Weights of a small contrastive image-text model.
Training: 6400 steps, batches of 128.
Rows from block 3 of the text encoder, named by matrix and row number. Rows with one number belong to one attention dimension. Each number is 128 + 32 x the weight over its row's rms, rounded and kept within 0 to 255. All counts start at 0. Numbers have three digits each. After the name is the row's rms in percent of the matrix's.
# v: attention query, key and value (stacked) (text_encoder.blocks.3.attn.qkv.weight, 768x256, the v third), inputs 86-171
# proj: attention output (text_encoder.blocks.3.attn.proj.weight, 256x256, transposed), outputs 86-171
v.142 110:132130166074123117122128156190117100137151125094133172151102120133145109121104121156185119123175091118094134107121076147161144125086181138084130148131123157109144127145097142111088164134144158078155058169096166068090131143227110095147132187166130132172114119
proj.142 110:171123091122163149081112137145113137103181182145105116130124137181101140075106183156125100069150185131149174135061090161128133119102202156134086138107145104152096142136095116095133132098147176102164104075123086117160122152135142129133129097074138087141126164
v.143 106:156121083159141167114133186122112175119124123095122020112110145118140102129126119161112141106118147159132179190136153098127150151093135128153088128140141140180146116075165151133170124144152062155104141100127101128137106172150137144108092164103074129158115064
proj.143 102:120133108138161130152098079173142154142098156148128107176125191106116105118119059151095101149152109069119116148181151139125157151087194130088083112149142193130200133126167098121124106124129108129164159150127166075083179188119116126174128153163103173172067127
v.144 091:110155162164146119156066141145140181148179100166105028086142159077150177167135156105102136182107159074079169185158144132122182071110158119141081134121153121111181108101101138170158135128109089075116116172103130088132132112157148136144174129181163070159158111
proj.144 091:199124122083188158134097110110134176130164151122103113147155150132187068057102097192081112197161102097119158108147144137144122142124159154131133105166143129082108096101114105137132117147113135141135118084094133112153125125119121161088137155115147153191175171
v.145 092:140122170107188118105131073115100150099122158087115073144133149144163147124131079145119188095126107119158066105147144140161136155208167135150151142134163110190136135104125141132144072104167113131131119112176136140174120130114114096178071084114083186069105153
proj.145 088:093141142196133127093117137163189104167113103116099142165135170147115160119091079125123174115079159131124101142123131131125149168128170129099127166096182118154137171094073158096143082119162111089070161103086109165114159118154077069111114205116105030123120167
v.146 106:192092166088155150080090098171143144084186056212071125131141171164107133186109125092140109112107139150087118097060121121158125108080110144116157103154157092147101162183117122156183129161096157067115130140157207220144127202114165137132112193092102092087103113
proj.146 102:142108172150144126067064089160120174175146145147098170136173109170153166143104096153117132118118142123105143140164140145044091172104145163139152125103163086173070077159081174079155147181082126158147095074171142109168115113147150116085117119127159127109148099
v.147 091:141178152107133145177096117120138159152211115152092177123141165129159155195166149139104148159089119120092086152193138132111091154114109090092070095109125129103126085119144148155120125133087117096140134097114102073179086137107097179188087144160125094145113064
proj.147 089:095138073142178140106124134080100160117081114149107094117159128126191127109144069123106138168118090162147134104138122126138106182171121130142133112126067101125097143106162059100150134136101142085132122124065139184160109149102207144111166177159151190156173165
v.148 105:157170125148139144148111124158101118140114154134107151151115153153061131132180172068121051174124167149096079081111085147103148192088105104137103056077135112141126143144127047149135119107081169104099197105123135134119132112148096197130169110060084116091116092
proj.148 108:135156120147131143111134143158105114159122097169112156145090148125093184126126147178186067151101195186122130097124147159087130107116169219140112085124139062179091097064135128103106132145127098119188118156151116182135132119117051134125111104116051135113144167
v.149 114:095119121103172124133148125138141126121146131108079150140149139136099116160158142155151107044132144111121128172147123107118086192098143133202108144177143090162166167095136162089144092097089096109073119195114132128132102134153132143163152148057119171109069050
proj.149 119:109138145137115096118059087116087149173112104115117143115088174144130122111089117166062111170136119118085100161152110142141151108147189156147167060144095161139105193086128109107053062142110108057080123153115141124195132153184137143119110227130138155122102119
v.150 112:108139139192138179115158072127191122136067122112170180068076152145106107118118148125094100146096166161109123119100158139109051143120121163101169097078122186152145118110154098178152093176149117142134145115140083124107146151129130121111095094170133128114165065
proj.150 118:079130109158120080155168107052183058158030128119135108121164115071164096110155130073138139134155059133121178105091199144131138101142149095128162124110104131155185145137129118145130124105123095057147135211137127114125158098175141120171139111148131144219084058
v.151 110:117104131129083091137121074117124142152128248108112171156119167078079059143129170131139074130162126115128144104160139145133112171078096112190138183127178073128125192129119124159142101125110113156124159110105170158116075149130146107175184138101145141076132170
proj.151 107:137086158166117146110135156173108142128142064122119103103188177105089172138064129149142129086144117061109100152038119153150174133075160109173151109139161146092075172089069135142121104168124074165061098091183162124225127115166101116117105095148156155135146111
v.152 104:049083119120076209142114179081122110125088122170175110162164124119161090097138102157105132104134122085116175098131149128091151161122109131120090093174153093182198085143147136076126112071175063097166122140077085110114144133141186122139142101118166193148194153
proj.152 108:118144107110164074173214134123131150062171092112160103143091130130163114100109141136116157078152094073100103181128125134187136122141134112134148131143110107109168155089170091196113094083129116149118181125133138133086074139090142166156187094093152172151148120
v.153 098:115149099179104104182104155090165104157155137182167157166140146151168174131110097170114101095113137069120094123121170100125134129138059081162192099125166096120094137110150057156168092098166155154106153168132150128134100133109189143156097104145052181119054128
proj.153 096:143160075097129103122136149123197157115112149121083118101143085163097167144064147141141134079093049136130150115142122155126151195136040089137121134117133078153107190148141110115110149146111095187140145100137148115096096161131103113178197115099203142129141132
v.154 098:153141163098101134149096111122143084119116131127084099071102148116193149139165085147077192156123191156070119137146135165128090188184132105130105118122134093122140153103086122093119085118124121063098131123132134091165132147131139128156173169101147131139165087
proj.154 104:152132165165154112105168111215141133117171161113113082193085164130130158097116074131068135199086141132173122129105112118140155138170181117131147153114094100145132132112138085192129128127101135138104122109078182137089128146131130108068078159132109134086119166
v.155 105:189121118139103171127135180114107108084173099142189129158139158106122149131121106162128158108148106132110152154104148104144153141109184142129135145075146106113107132106184149074125132107126109157159129101142127088108114177111107073129107128116130176139119162
proj.155 110:155117092171178117129139159153080113110135154100129124163094162175058196088119077133140150109121115097099106165150110144095132183144126190129125098141154132142189207144193150098142153138179157069156150118125089160081174131104130106160111118093098138185152114
v.156 102:139156111071116107092156104102110083120097118125168070145140060123157116108129140189162136182136095134097139156174152117145131111165220161122082099123098163138133125108172123123088147107196123109141117115087048129126113095114106141111124094094129141123174195
proj.156 105:101191134114128100192120173089105140086095122133144111139111110082126117108168126104120198122137146133146129165112139156140095139160081131052124189173090091106220172105125132130104106103132149125152144160091077143081167117201120112148139125097135125118084160
v.157 090:119077127147211117117098120179145120089113081112170077137143120174123112181092118169190163125120125146105109157113132117135164169151129146133131166189179095150071127156127140045103095077141083131136135152122117156196169100086136110107114132104065152114172120
proj.157 094:065148219100152106151092123197095126110163134107113134107134148113117124177161137099126115097135171116150108135191116172124122115127065146106137121136160131123114151100127149177077147158089151125129078125141116129172069150146112137097126205140151102083102106
v.158 108:117068149130116085164126132071043132110174155134114116153127195121095168155069129077125106149136131129148124110116082160165107134131107135132147141171135152141145194087115120115152086115145078166166110125101174162105176132132116096096065113147041159133157126
proj.158 108:166155125116169111125058122189121205158089165112057129086124149167075169177095153151116107135103157167166140143132137205132125105065125093142094156116175105107061172135106143151109136107102074093102107104183098111157105089112069157173127085099192108155137148
v.159 117:175081100098146111109132097143097148123135144193142136152159160135144122143145123154089117127171142151062104092127158168122116123128136135166067158084106081094099167170091141128125148130094145081147129140075126119154105113149130110145179142073143146080136171
proj.159 121:151068184153106097072134158107078134118122100186162142145130141151120167111105142110134150101125139140168131169138104163133106176077166140148117150147172067077099155101106132103131192147133104153131160111141095156101147099145148122109065071094120126082160166
v.160 102:125056163171158129092093120146173169104097099126094089099167162125160191063137077062096226161089192178095131086119153181078182118117126173112169115107172157098104120125135123168119156105107127146140142122153127127131135072204179151122175135143092082102136120
proj.160 100:164104183134176167100166117192190083157151075111138137136155093151159102166100110122126152118130117146129142099118173112118110094098143134128106196117157058124107046122129167099093145098129152164182139134146147138083150102138141153132157136157123045160112091
v.161 074:109117169086106118128128174169159149149148125183144073162139184111142083071164147163142124131165156103116141097137111114137193094093152130127166136084195137122105113120059148129075173126132151103105108168115083163113154106176173153056167107117097155137029146
proj.161 079:148090134101173111143115096123152152089204103127177119109168175122103100121107130161085185121162168101112169165160112160141144110085144131147093145109193069104171124125084115092074149084136141138170141115111120111138130152136113142140177106050151114107143134
v.162 106:124189150097147142123077119125173137091182127144140121100174121145139163142051128148203063128145083140066069152086100145145133144106076168097094152195134150116156113111146157114184173145102143095087136151116120148120148149103159160148135171177115127093154078
proj.162 110:159162150129150117165074105148170170110137117115060096191115121158255165133074087166138136094094101126106170092115136178139071181124113189147135117156152086125173139130117115132119167159129135071159119098175108080088129089132155140109209145133148135115160134
v.163 080:113181151161138133142123103121178067161106143122128126139179082136147219091111098161166150172105158098114125148114138111092100139176133160138115098111135159123105120099140153066086113144122147078127136126085095123157190082139093136126128132165129105086180127
proj.163 082:147127151116164122130178167128181049065171147098130107143146043120156147144123129137146180134105090155137140090123149124119121113182065101086145161158107045120174089132141091125142163159123133096078099133091111157138113134093088117106182140083098081086120112
v.164 088:087083076164146164129078133042112129076045122155148106132124177075089138150144131175121162075128116139167198110135114121170178142157139167100157100135130143132146164168135099114105115108146142170150125110148036132168098089119144078151117118119098253132098174
proj.164 093:068143111136150120154197108076175160132121058125095119104102169134139124145087107119137124157074137131119115145203118113135189135111125073132111146136114117177165196096131157159121099091173076148147176114139148162095114179083136126157174102068134146127121141
v.165 121:120137132082113180111112168091120140105175059132149167157140161123086146149112195080140077147156117141063129118052130106132136170097135122123181058130130077134120148192118113138087143136111187095124105130142114115097166151147105151159138157149124166088144134
proj.165 115:128124067120142143144141158128065155134125139164099157176144143167139190068171162132124103097153188102058171133188090128125113161128205179136124106074155104132100117086126080100142181162173087127158123102123109157093135127097097120136153081058124157084159121
v.166 103:180163139111201107143120134189117169127138096146179094181155096082102060114162131131163100107173124133142114138123136111133151177123188133136150093129116137067129135088161143129120169152097127075070148099108156060115096113106105155142150145093184177105101152
proj.166 100:130134142166108117123169094152095153076115100126181109132145151162132135106161152155157195082135139070049117132186122117107110175145121187150104082146198115145130137090139135121109137157216153074142134104106133137109171153139105114129131100113120129104147143
v.167 097:104099076103167139099076127127092069126074138078154116108133081067177164102101067148206172161103151172100169158151136132079130102072120217129064135136111105139141123117113149083154138155153128157140145125091127133141104073173169105153141137109099124096151178
proj.167 097:128144117119184220129158127153133094168152114130099130144146081115174145109088086114111142141120115111056110117093108097087129155124167157099135196160095097096187180176137130117152105092160154113183126129144088107144192163147086121093170152175159087160091124
v.168 105:117127097143073108106122127133142138151103184187177111167154126131211087127081124104120119144093144139100141106130214151101105171147121104133075114140127111135129140131104130159133098150147154099134145054123137103160166104169150158143164168143111112160083102
proj.168 098:175090145149119147085138160159168158106075095132159081172093123121102168180151057122067163125138134124092200146111148102145159157094139157159090155112095120131164082098167055135163155144171051161175154128139149130027172168123079114122150101141131114147135146
v.169 111:117065135116126067112113144129033128174130104200098165189162100169181128059079072121114152138132133125165116152123140119111160072109124094197103172083105113144099107132120125124128103120160146149195163130166158154183124149085142101129093161153171119114100188
proj.169 106:134116118187074124122102111200165126121119127130124145155145126154135166132170123093146157173100106133147112136114118086112146145109063099126146113150155106069117126153112190105228102162149133125144141115148098123084176086130094138100110125089133128132135174
v.170 094:119091101080161106109149134123061155135093135135142194128171111135154128147154111166087119101057175118133126120182139132185122124147119106157119154145075141095127152120159121109114107120110108071114144147078087154157133099118157115205143105130152132098084148
proj.170 095:109100163100148096100132108041091149152074096142122130059181106170120088124119154171125153087177092145152132151107082118098147154121046180127151159146093074139083157118140134095148097151105162114094142101131118134176087073126126134104155142122134156096173145
v.171 093:134102067100105193191141174117108126100147091128089194146115117085078113156190116119113121116096111091169175120112126146145114158094100127164124046186029105132085141119157120117158146074061129141142108149106152168167089128111058148113096167093157166091083123
proj.171 094:104136086140120131093101096135101158140174088111120142094107083135110175182103158184183079150195138132090095122138140083082101119133100134145129090060071120162101118147164161124165095182125100107079104142178180156188086164092122120149112121141129195141120133
v.172 104:115131125178184066136112051136118145099088100133144101087137160174070128141100126138110075131137128144122100168158077143161120193152076109147108166191139144117117209112128122125132116105141115151158139180104118134139117061121123102092092122117121112142170119
proj.172 100:130187184109085109186064089148112141170117120125090148112118164116158136139085133127153083141085108183178157089143190183090126154117078148113102111136119127106111194094130175172125148138120136140163083175170071093105116099177112106150107170168150169125077112
v.173 120:105132107150113169154149156055149158131095011153118114082142176096084096064096122106122134159144161143132149118088105119152090125169124145095178138116087094116101116114074110143163166081103121137075135112165103200108095095087123118070150151122097169118112133
proj.173 121:110129093111103144171131105132136073148147088142137191084129113080140099143145144149185086157153135108193109135146112119137091149089119086160117113086107132165154080111149143144121169167140112223095153146187171113110109147081144168143184095121133107105092116
v.174 106:115092137110111135109180171137073084176132122067169165179138128070120064105149131190150117146096146104090166093154138135156124115072082126151137100088137119089101156162203146104078119102119148153171136125112105129144123169114140102174130096088112229102110193
proj.174 098:160112097171180113120101137090079133096149086102154155146199138161100172094098160158122146098173132080082078151072044130088201141062156154115123106111177099081136193139136126103149107134135137103142124105181134146215097119124127155167161093095146197128154153
v.175 099:145120119131147172109180163121166120179079121158137186107146112117101090122182105144092106113098113124105125129090097151100088081120162183122128078130081144112099071126150088113156135120117157070092118077067112117117169161094176123115121152064086118127203119
proj.175 100:177148080132115115118144120048137088145170157133148199102120088087129118114085148126200137118171097144206107155098172129112096119107139117133168132115124079117140172158174137112118188139144135144101155146139143145114115131133152138182131108100107142126074113
v.176 101:155143133095132126168078119169131180152128166120158128113104155121202123116167115156080120111166088136142144088111085100159162155114146129097073162120131171186152105077134103091193145141110135058096147187109116091139128171154125094126090161151165102121091169
proj.176 096:108112125156139079128170062104154089136155188145086098117158136202143114061119111154127166159100158118114118137133120183115063163144135184142153113145119151173160172160109126109163138123132086014159119108085084106113138132105114141125133141132113113118126145
v.177 103:134063160123195150150129090065071123059103059096112134113134122104093192157118069138180214143114105204113109128162070183118102126195124184101113145173050102099152153148150197082108134137125119158189105137130095114124148089113111064113075129161169198137218167
proj.177 091:085111138148181101127151138144092132139100130108105137117106086161139139128183122080159146163049201191150116135115118126161087120143118144143114130127129116102100148120153135174157144113150131063131130125149054104144115097099160123106152143130126103114143120
v.178 097:095141095178096078165128188102122104115133173145173175142109053063155104130099118128197169090116105143169201084105147137141098111063083149094138138146091164122107120099133123111139147148097090163145085069114146110097106228168113085170124132138143141108098156
proj.178 103:110066029141123149076196158117135091121138173127161138081152069167039100144159195120179132068173075107087131150135144068126134120110110084131154069136169133113137113157208136120163093146106134152163143102169147145134113139127120158135120035140187133153167118
v.179 100:138131158096127173127186084146122106175118203134124136181122085072083174118142174071133132226137171139114135108105116154111109115160156170092106114085087121158167101161058116130144163218140138113133104086126148126100193124112121123123130121125159134079122127
proj.179 109:162126114103126196124161170105196135132121132140130177146149079125119149115129153115102165143159188139106140128108097139131119126082207076117108154154152103141176077176077121095152158136169049092063177122085124145082159162083055122069104072119083079144152169
v.180 102:174157162162113118132110089107126109091194105135150069162059103107147178161115146139160169100155125117152061143192167180124051099154143115097161141160140147074155146078069123130146163171148067161094119096163133107102118161078079151144128092154119107140178107
proj.180 093:103081126119117114109129154145108106121012207130137086071103145078148075112138141112140128135061163133122115149084129172153073200147080093136105125085159132163104175141150122186175154145129146115171156122089138076090115065118150095133104071096174156096168161
v.181 105:145137112112098056093106163133183165125098183133131130158126063102092115134128151109183123144154074115175146125113154110151193100110132152142125099139108188069142100094102150143120193164164148136122148039123188149129074126115145145147173122131114135099049129
proj.181 108:154116121117105161124119117113208171076154086151146097120146082114159115145100175130124188066149149116079115123120141082144152145045112077140158133168209144095144124176106162101134113112153126200122151116146151131092179186126087126130141104108149100104134178
v.182 091:101204131097126128141139116130087108109136100087073164096155118105150172100115130051200149137115152169120114098095100143113129172069104232104101113155139165186173074165126113114159176157125158093137109173110106177088151124157129117135113204152098126100152110
proj.182 094:124171106136163217106107171135157096102192134113102200155126057115187165105185130126142145167140156146114161127165133157168116140161193121113122138112085096099139098127093148100145153122096142087124153140161074129103191125138156153072129176159071072113130075
v.183 102:085122076132106151145128161086115057153121168130105184146127098109119160146119092088100140111136142155200172153144140116125038109137118145146138150145080150133122131108096087124169112189161093119128134099118147151089187153100100127104101141136103136127159089
proj.183 104:138132098108142143174139135129172111203125180124115125119161053059088136192119119090120135143097139138071124152143126113128151069112095074135123178163085139155117103171131121119127106140091099145083151136158138081131134150149098120156136073118161115168130076
v.184 109:127050098156125186154084092156131128123056122114169114124152147060187179120114045152171177130071178147101183112130152159105121161115147160144153142137123058137139098129147106105166095128155064163145116140115151068182074125122159046117099129131118177151118168
proj.184 100:130093139163202149059158140200132108146147140085123126115134063172081119165151105107097127123134141105139072161081140114170117124132128140122113150142059115142111123116153131161130084152170082112162119138171105113161110188111109170098154168159168062186113103
v.185 108:155175093064114121132083108144140083126130061144121107089109112175143182123116092078127087175127124122149134178093106139147131132178067090114086138077080132162142142148111101168123125106155206139140110184122146132158099116115107134121130082137163109105120138
proj.185 123:127208117127059125183099128174173127114114158131082159177091076125163157175103112108161087173124110166174123089159114094110099159171073159132084132130035142166132071134131162117144122092074133148139142136167095117082143126141125121075093151164126119109129161
v.186 114:172197142125134173158147154110196164149179131204170108127158095150090081166131172127098097103185113089107070110078112105097122083132157147143146164100137053109129123157118136151161144152098197078081158149146128109066138125109144163057150160105154110162130155
proj.186 116:165101094123115115147124113098093146133173140159120165125124168091134158061114127158134131156149087099113156121154118135154066114119198180168144114124162120121130085157121107137170195161198125146118131110108135134069151130085179150150133067089083119084159130
v.187 119:140079151135179136140076102143105140112068133074095088147119114096167161136143155152137182125124227196137138125140151143082090171129071133108182128175128096140154151085104114150165081147134097173082123130141097136153104145094173146104066138099098088148147150
proj.187 121:072166143140144154076169077163198134180121143141110121182153116107123097110123090114121124193092167116141082098153102121159151118110159085141122108111109153130083104130137129133116061081133093122117117176109153107193137147135127152101157125146117107161104081
v.188 113:133196084120172129166129169072091174110136116225118112114136112125162130161164114101135138100148143147140072137178109132129124161094124093107111115116109133138150106156154116179151146130126163104094144081127086126115104086165138134140113153123092128159114098
proj.188 106:106182069142136196126115117125145146076093126133112144103086145118114124144125040129168148164130109155159145155180121095170113178159082155138080165109102108091129107138153113110156151101142149178141186081180116137064192132082179131103126135121096100101178123
v.189 102:130155103158120120101093140142137121135160069080141125146104093095126159083058121102134078122148095138114148145087184074112164068090158116134074114167082173076120143116162156138127109092149161126121137127155148147132162095121067172144162084124142066138209161
proj.189 095:176171126118077108148107115097084155143143099131170079161113100109186194142155158153210049123116114113151159063118122100111109143159079174096101159193125111136091129125171108133156157064129166116141093091063134141080123072114094095159105118106145149087121128
v.190 116:139128094147107102147073111170136060092076159115107152136075071097134128143121082138160112144096145189131117142112145170095060148084064165120050106164034192160118147108161120114191123124119111142125143133082122159170094119162094127100122138103132065111117110
proj.190 110:120118127155140122115072083157167115148137145100103119148106086116159154197132141117178116110099124191105156103083179121119099136130034177113159089159109097161135136104176142115117091130067118036172096182185130110175157158149062136105129112160126155139086099
v.191 108:122118127170154126117134089168125071133079130138132117148156100178118106152092118120141115092043113093183105146163126144073065094180133156136119163090069154083130112099099084142141067116177113132145138158115099123198128098114102135119126138143179105113129158
proj.191 098:063103088135130109104171071114127084148069099112082098103138107099188159140182162164148114148109074149125127104119135095130150106126076071159146099141119119181126149126165144148133098159136090055130125123104123150168108114129168137143126111168162172142099108
v.192 101:092158134110108126153069153133164156153114092138101094114105057115129098082093107101124238137139130120104144158062142171093198163115152105065162105154066169125125133127127135098154134131117082124172094113159161152148102157135085139155094163162175074150132077
proj.192 101:140144130151181097117149120169135142146203154107189125110142152121129140115120148195114076139113153047109115143101159098068090079130067055109170125111126169181174100110145110131123181119163164113186130148082167180149132133127098138162116095094100121165118127
v.193 105:126148105165173115164121144135113134125143109102155152172078132099114141127039159162142067141142127131113081071142109111077075070081165111123166113090082095193111110147128084179149155146135148150137134208126106107127161087121100185161088157137089111117112142
proj.193 101:076076175117084109147108192190185161129183122172164159152161127129140129120145139134139073175202150080054147115167125155165102172130087130134121062108122135161135151127176153108127152118101151131137095131084154122098103108119089082105111154192177170059109162
v.194 109:111121069141128085144117148088140163090072139047139130109182130086131152099152109144152160169085157116139171120099135154135103131157127089073090142125079155135156139103116145154067095092155142181177126145114134152160135150133138092102092118105105124140100097
proj.194 107:129108165168127135100148136187100148093085142158146161139090142096167083171158149134119173058136111059146127145089128121147144179126118110077172085093119169127116115105099087172173105147123119110147125167106113090142145161122134161089100102166138142121050140
v.195 102:106154173153068114155137164107094116087175191176133150104133171085104151099069168121136107132168066152103115074126065082107128118080088110092113122081207114103088111120109076142154151088119136139115151164170163092170078103036105130141152125106103087198143091
proj.195 101:168091097128115116166159164108143113126158145164104105066199177103086070109129105153100053173088158096146152143147157143078058110159144155139106135144112092102167116143095089143099109117176161120113127091194176111142089122123070120094078147117088130130192103
v.196 085:145122184091121131155116119090182134180199103145166143078170095097143155052155148054072172135125143110126116194128137122182148132113212105041164140126071134138146104152147122091150126147080151111100159163089119133121076114122173087082136167149161150115110083
proj.196 086:153151101121106150220084126107096042115154181144157163133135110100057101099147152105141184167151166133139142095131094145195151113104118181162144119159182179119096100089127125143205192156135123124126178128075143120123139171094134180077182100135125137102156120
v.197 098:095053168156143091110063141140103064130136178156143129132123078088151138134192145079128154123147167178146150143133160092114083111094132132147114166098112154158109112053139107111137114152121078138117143207127152132181145187119109159111126117087056139120095121
proj.197 101:130122129121140120156096055082111137179112111173098123180060075077154079139141128137065168100106142137133099127099064073126138105162124094120140104151098150152149129103145163170145065106103153128191118111097129110128110138115158141172143123099123115148131069
v.198 098:152167123137135157193174088147134174135105135127139160129105159146087163165108104140121062105125095123147132134111151090121132089176135174105186093152149137161143142195056157144057098105128147127062110104107161175160123117102134134095056159136062134092156161
proj.198 100:118085127112121113111158152150091091179118162078145088124135154115101071141117089108120158084092099152186154154140139188160130142086159219150125136134109088108162173136068127146125131150104063131107134111092089149140099162152147153036116117136119132098142123
v.199 101:114091163140120086107149140173157140151103135078122106132141179137085166114132088119075126134074154147143184148103159101149140168123120132125104161164093159067132182134095138144094167113131087172145101154123147140136142164170176110158115110162111118166142101
proj.199 106:072081128060136129094146100164114091159084109135081116118132174107104077062105132078072173116099121146157115119112085125125143143054136110133094167102177140125179115150096142167166045139174146115133112154105170132190128133097140149134167126128111110116082112
v.200 089:120146115110137106078137147161173153158147140144104106137126127174140182175147096140115150142071122153148121133146126175071199187121114130162095134136147131100161168204075166123088120107187086134087085141084161079124105097086147122135138130138127104078151171
proj.200 089:102095111145143146075123040133110104131087084058114110132140122115141130088094095092094144131101088181177134122120046145134129133087166110160110079108146116123142131109125169166090099124135039139110103112127127180137146156132114149124135152174163086149122161
v.201 107:131113147167163188165081081146117172155039098114114091116144110099145086157179099164104192133097171095159147175182130158180122141118187123166137135127063142098154131088075126098137132140146079142148155156087057169126103141132122110065056059172144148146144154
proj.201 103:062171166159155150089142163199069167101132167079156128187152158143107104138101098091168185154111128159132148156184169150158154106097113118124170161150125159123128103113103116178165112149142087111122144188135042120131109130161129118132141111130142124117092126
v.202 101:136179127068155143163056118072089094156156092111092099212098125136130114093128108038123157095147151115178105174183104159140112130080117126165163110125113145107126127094102084122167110124167159130129124158137051097055114129105163126109133071133107191130144121
proj.202 092:165149176121087150169117150085194117109114116175133128186106166123052167137123157112115141160145113077123148155154161144175155164146113087137078151122104114078124102092188123108149163153155152113173136138156135159115157088117140161101151121082104179106167170
v.203 099:123159115114108103118196084134154074115083163063083113093131139113140126128115080123104164133136121051115117143218209076119142158166132096104096147130081091148159115112163114139163115119115110172146138080117207092150132126182122121108128097183131148129145051
proj.203 090:137148140181145176115154130162127061169133142141079160097110143140104077139195122154109145058135060196195128217115122132149149156110113122095113106113113121132189123098114124120096160136167155157034126183155139091114185113126204094152138141181109079144119068
v.204 103:108155128188109130156166154150078126161065131075081135108102153063113125094089130129097119123133160137114124117105137156125129122122089083157144140122121053112148131104088124143138132140127093191167088173101055091221147174143090124167133170191160100152113124
proj.204 109:062109115145155116105142150188136124134107178102107130104133145130098117080072076162107113201125130102136167139090144101124137122121103056134122117109079142091151156115136129172143131154153104130165134239139199131159193174140131146186110126133153103113126148
v.205 097:184135131113169155138061118160111107132142134149124114160095106079101073093108113105135154166060128109106182135085136184130077159078146111099157164153145099147134112089105131141143097077140128133154138147121088186052185127116212144115071161084125110061110155
proj.205 094:125117158113121100141089174170187136116109095121116128138175171122158116106084171143143101147132143021111110162079154134133108159125119150168123140105149120097096153108105126166146114116168188121138190153145111127146124068166166133147139151147115180097111100
v.206 104:133024191129154136087138191070072112107127148170119123079195116104132148120169126169088214105089170134166122155106151097170164124117145149132097174138067144092083133078172099126138107124136018131141147154052184060148151121148155102129097124089101136170138127
proj.206 103:191104145161199116122203143118068128155104166156067063106061150114093127152151136145105171156092121159155127123132101102073112106184118099114086143139154105130125116093104106113110064102185133133111178158147122132150075128091152163178111108090156134151062079
v.207 095:103114147176143136108150102149150186138092108148066097098154101173132120143118099178128113156079088103191164142143118096193111174151137127152089112109177136096145143134077142104142115116136153149118098135175158117118110129175165077106123130106176095146130115
proj.207 093:129127135090184115086131085108130159107117058063101105078192140150141114126174105079120170156083111138139104158148122135109133088042152144143116189185158115126082120176109133132144095159182117136031167121142156114140060112152138126115158203161102130140126130
v.208 104:183122174151160125168106133145123109083052120165152108162129141132138103169175123113128092130103114151143175138115106047101065135123134161115168217160140147136162090143148098114191163095133109126103133133104131146107121071090156105104052113122105120170114099
proj.208 101:109094197165071110177150124109123120161148186126094133123105132109135099096089127135095084078113128124133110121137137152183137138127170129091169139128116139147116116209176117109159065072113150111206118190058127166189142163110117131085131155140107122090100150
v.209 099:059109135118148172146148088129131177126061082161078108176115109100115141127126091134124168076075167097141124117196107138166155102140149072171100113125163118087130194113064158111075117137116131132145134168160094141137070116161098126108110067105155103112086136
proj.209 101:106128131113175071043187131138099134119140088120207122141175151139110114134151127146167148171119092102115132145141139126119133120080152103095151131139089157124176107164159146174146108144140137076110119141116137096128081172171168156120114137131113150133119103
v.210 100:122156109136140118131084101144155145117098095158121130114144110114162093091125117089136069118117114075150151124135088164084126166099195079154156084143129162129110062141119098116145101138157155160164153165167125095133152160092059168141097182148167092207127080
proj.210 107:159189027109101180141080067190183182120098105102088167139099088103129149119105108089136060140087164037091091110116113144156130119160161097149151116106062168124111138133118113151148154137096102187132170095102144086135162141159109106166136131121163089172156138
v.211 099:120108117189117121147118104112134196138078150120164146129124160077123195090169066131117102084101144148139152093153116130103109143161137090147105111139126148182132140133134106176112108098111099161148114190081161137142152161128091149097108145089116134093075106
proj.211 100:107093046104182132104165122214094135118096153161104126122126113145145102148109111119170149111093139103148102141118100148129122156169113062117124126107086116105156157155124142185160051154122079145117126147098092061201143155144162107129133135105163125086114061
v.212 102:115185115120129057148088115184114143132098170153126088100141171185126141171137142154131097142122138128090142175102140121128121101176109187127124129132134112137151103134100168089178132108160122056120157095148141121153060104094165098094113116136100148130150119
proj.212 098:114164179197138136174104106114121154101138178110100169121103139092069112114042175135092105077120127139184132113128129207096169158111176122146115181140135125135136135123118086142133072117096125143137156190124121191179179135123083140086120165137069099112130195
v.213 105:132155154176119185129097136068106134156164123143099155215160099102132113089129120129102155085123131166125138130148155161080147128127152106137242127154094095081169161150109142104166151108139088096128093114140097073120123159124101137065148126195163137111124101
proj.213 105:103105131120112097152147208125151166039089167107123117148169143181119136094114094132135123162161187154136135071158094167163124107175111139204180118090132124116127139141153096112137117180135090091102131150078163086148117149165087143086095085146179157056125168
v.214 101:177151084150144091126118148158154137112158121120142130135130175164153159137156157132170105079145162128155115164114068112159176132083119151169089103108145127128097073101157084164185116176148112114150185152135129150127092118080166121130130111071081123165146161
proj.214 097:125171122110127118139046146133135140134100116185186133094109109127098147131107148166191140173116148102120097138150184112114107178155090120131082154145125100117072062082101084073110148136161198148160144122166121139106144100131148084201140119069059125135170122
v.215 109:089165083152129097139087091164172090122176137085135160147133091097143191128180126149137138142085159139068117141174130090137104153130134113150104158108126112103176076197178121107110073148127140125214145174108110125067108094135148123103118096111129117120132134
proj.215 103:142165149113090137129157172130162115077111089143131163117156087136148133153169131114165139160112081162123146124132150130131105126111117123160141123176052134115128106082125124131128148189123101079143133139146172071089147175190153105158156180122203098172149096
v.216 098:155061128093122171117149171088093053115158071137131203099164091121072131141183050106075138120117154087162107170110133134101104186127114147139146152145121135102137151139126173138139080105087138119156087191079114147079202126140158142141105148145132134129112160
proj.216 094:162126048084103115101155152159160108161118174149057129132139150122102154102118131127113126167122093082098134134097118095114129107112103148092089143070133135080165149108128163146137159146139124145151128116119202201086187124177165135130165161066169156166150073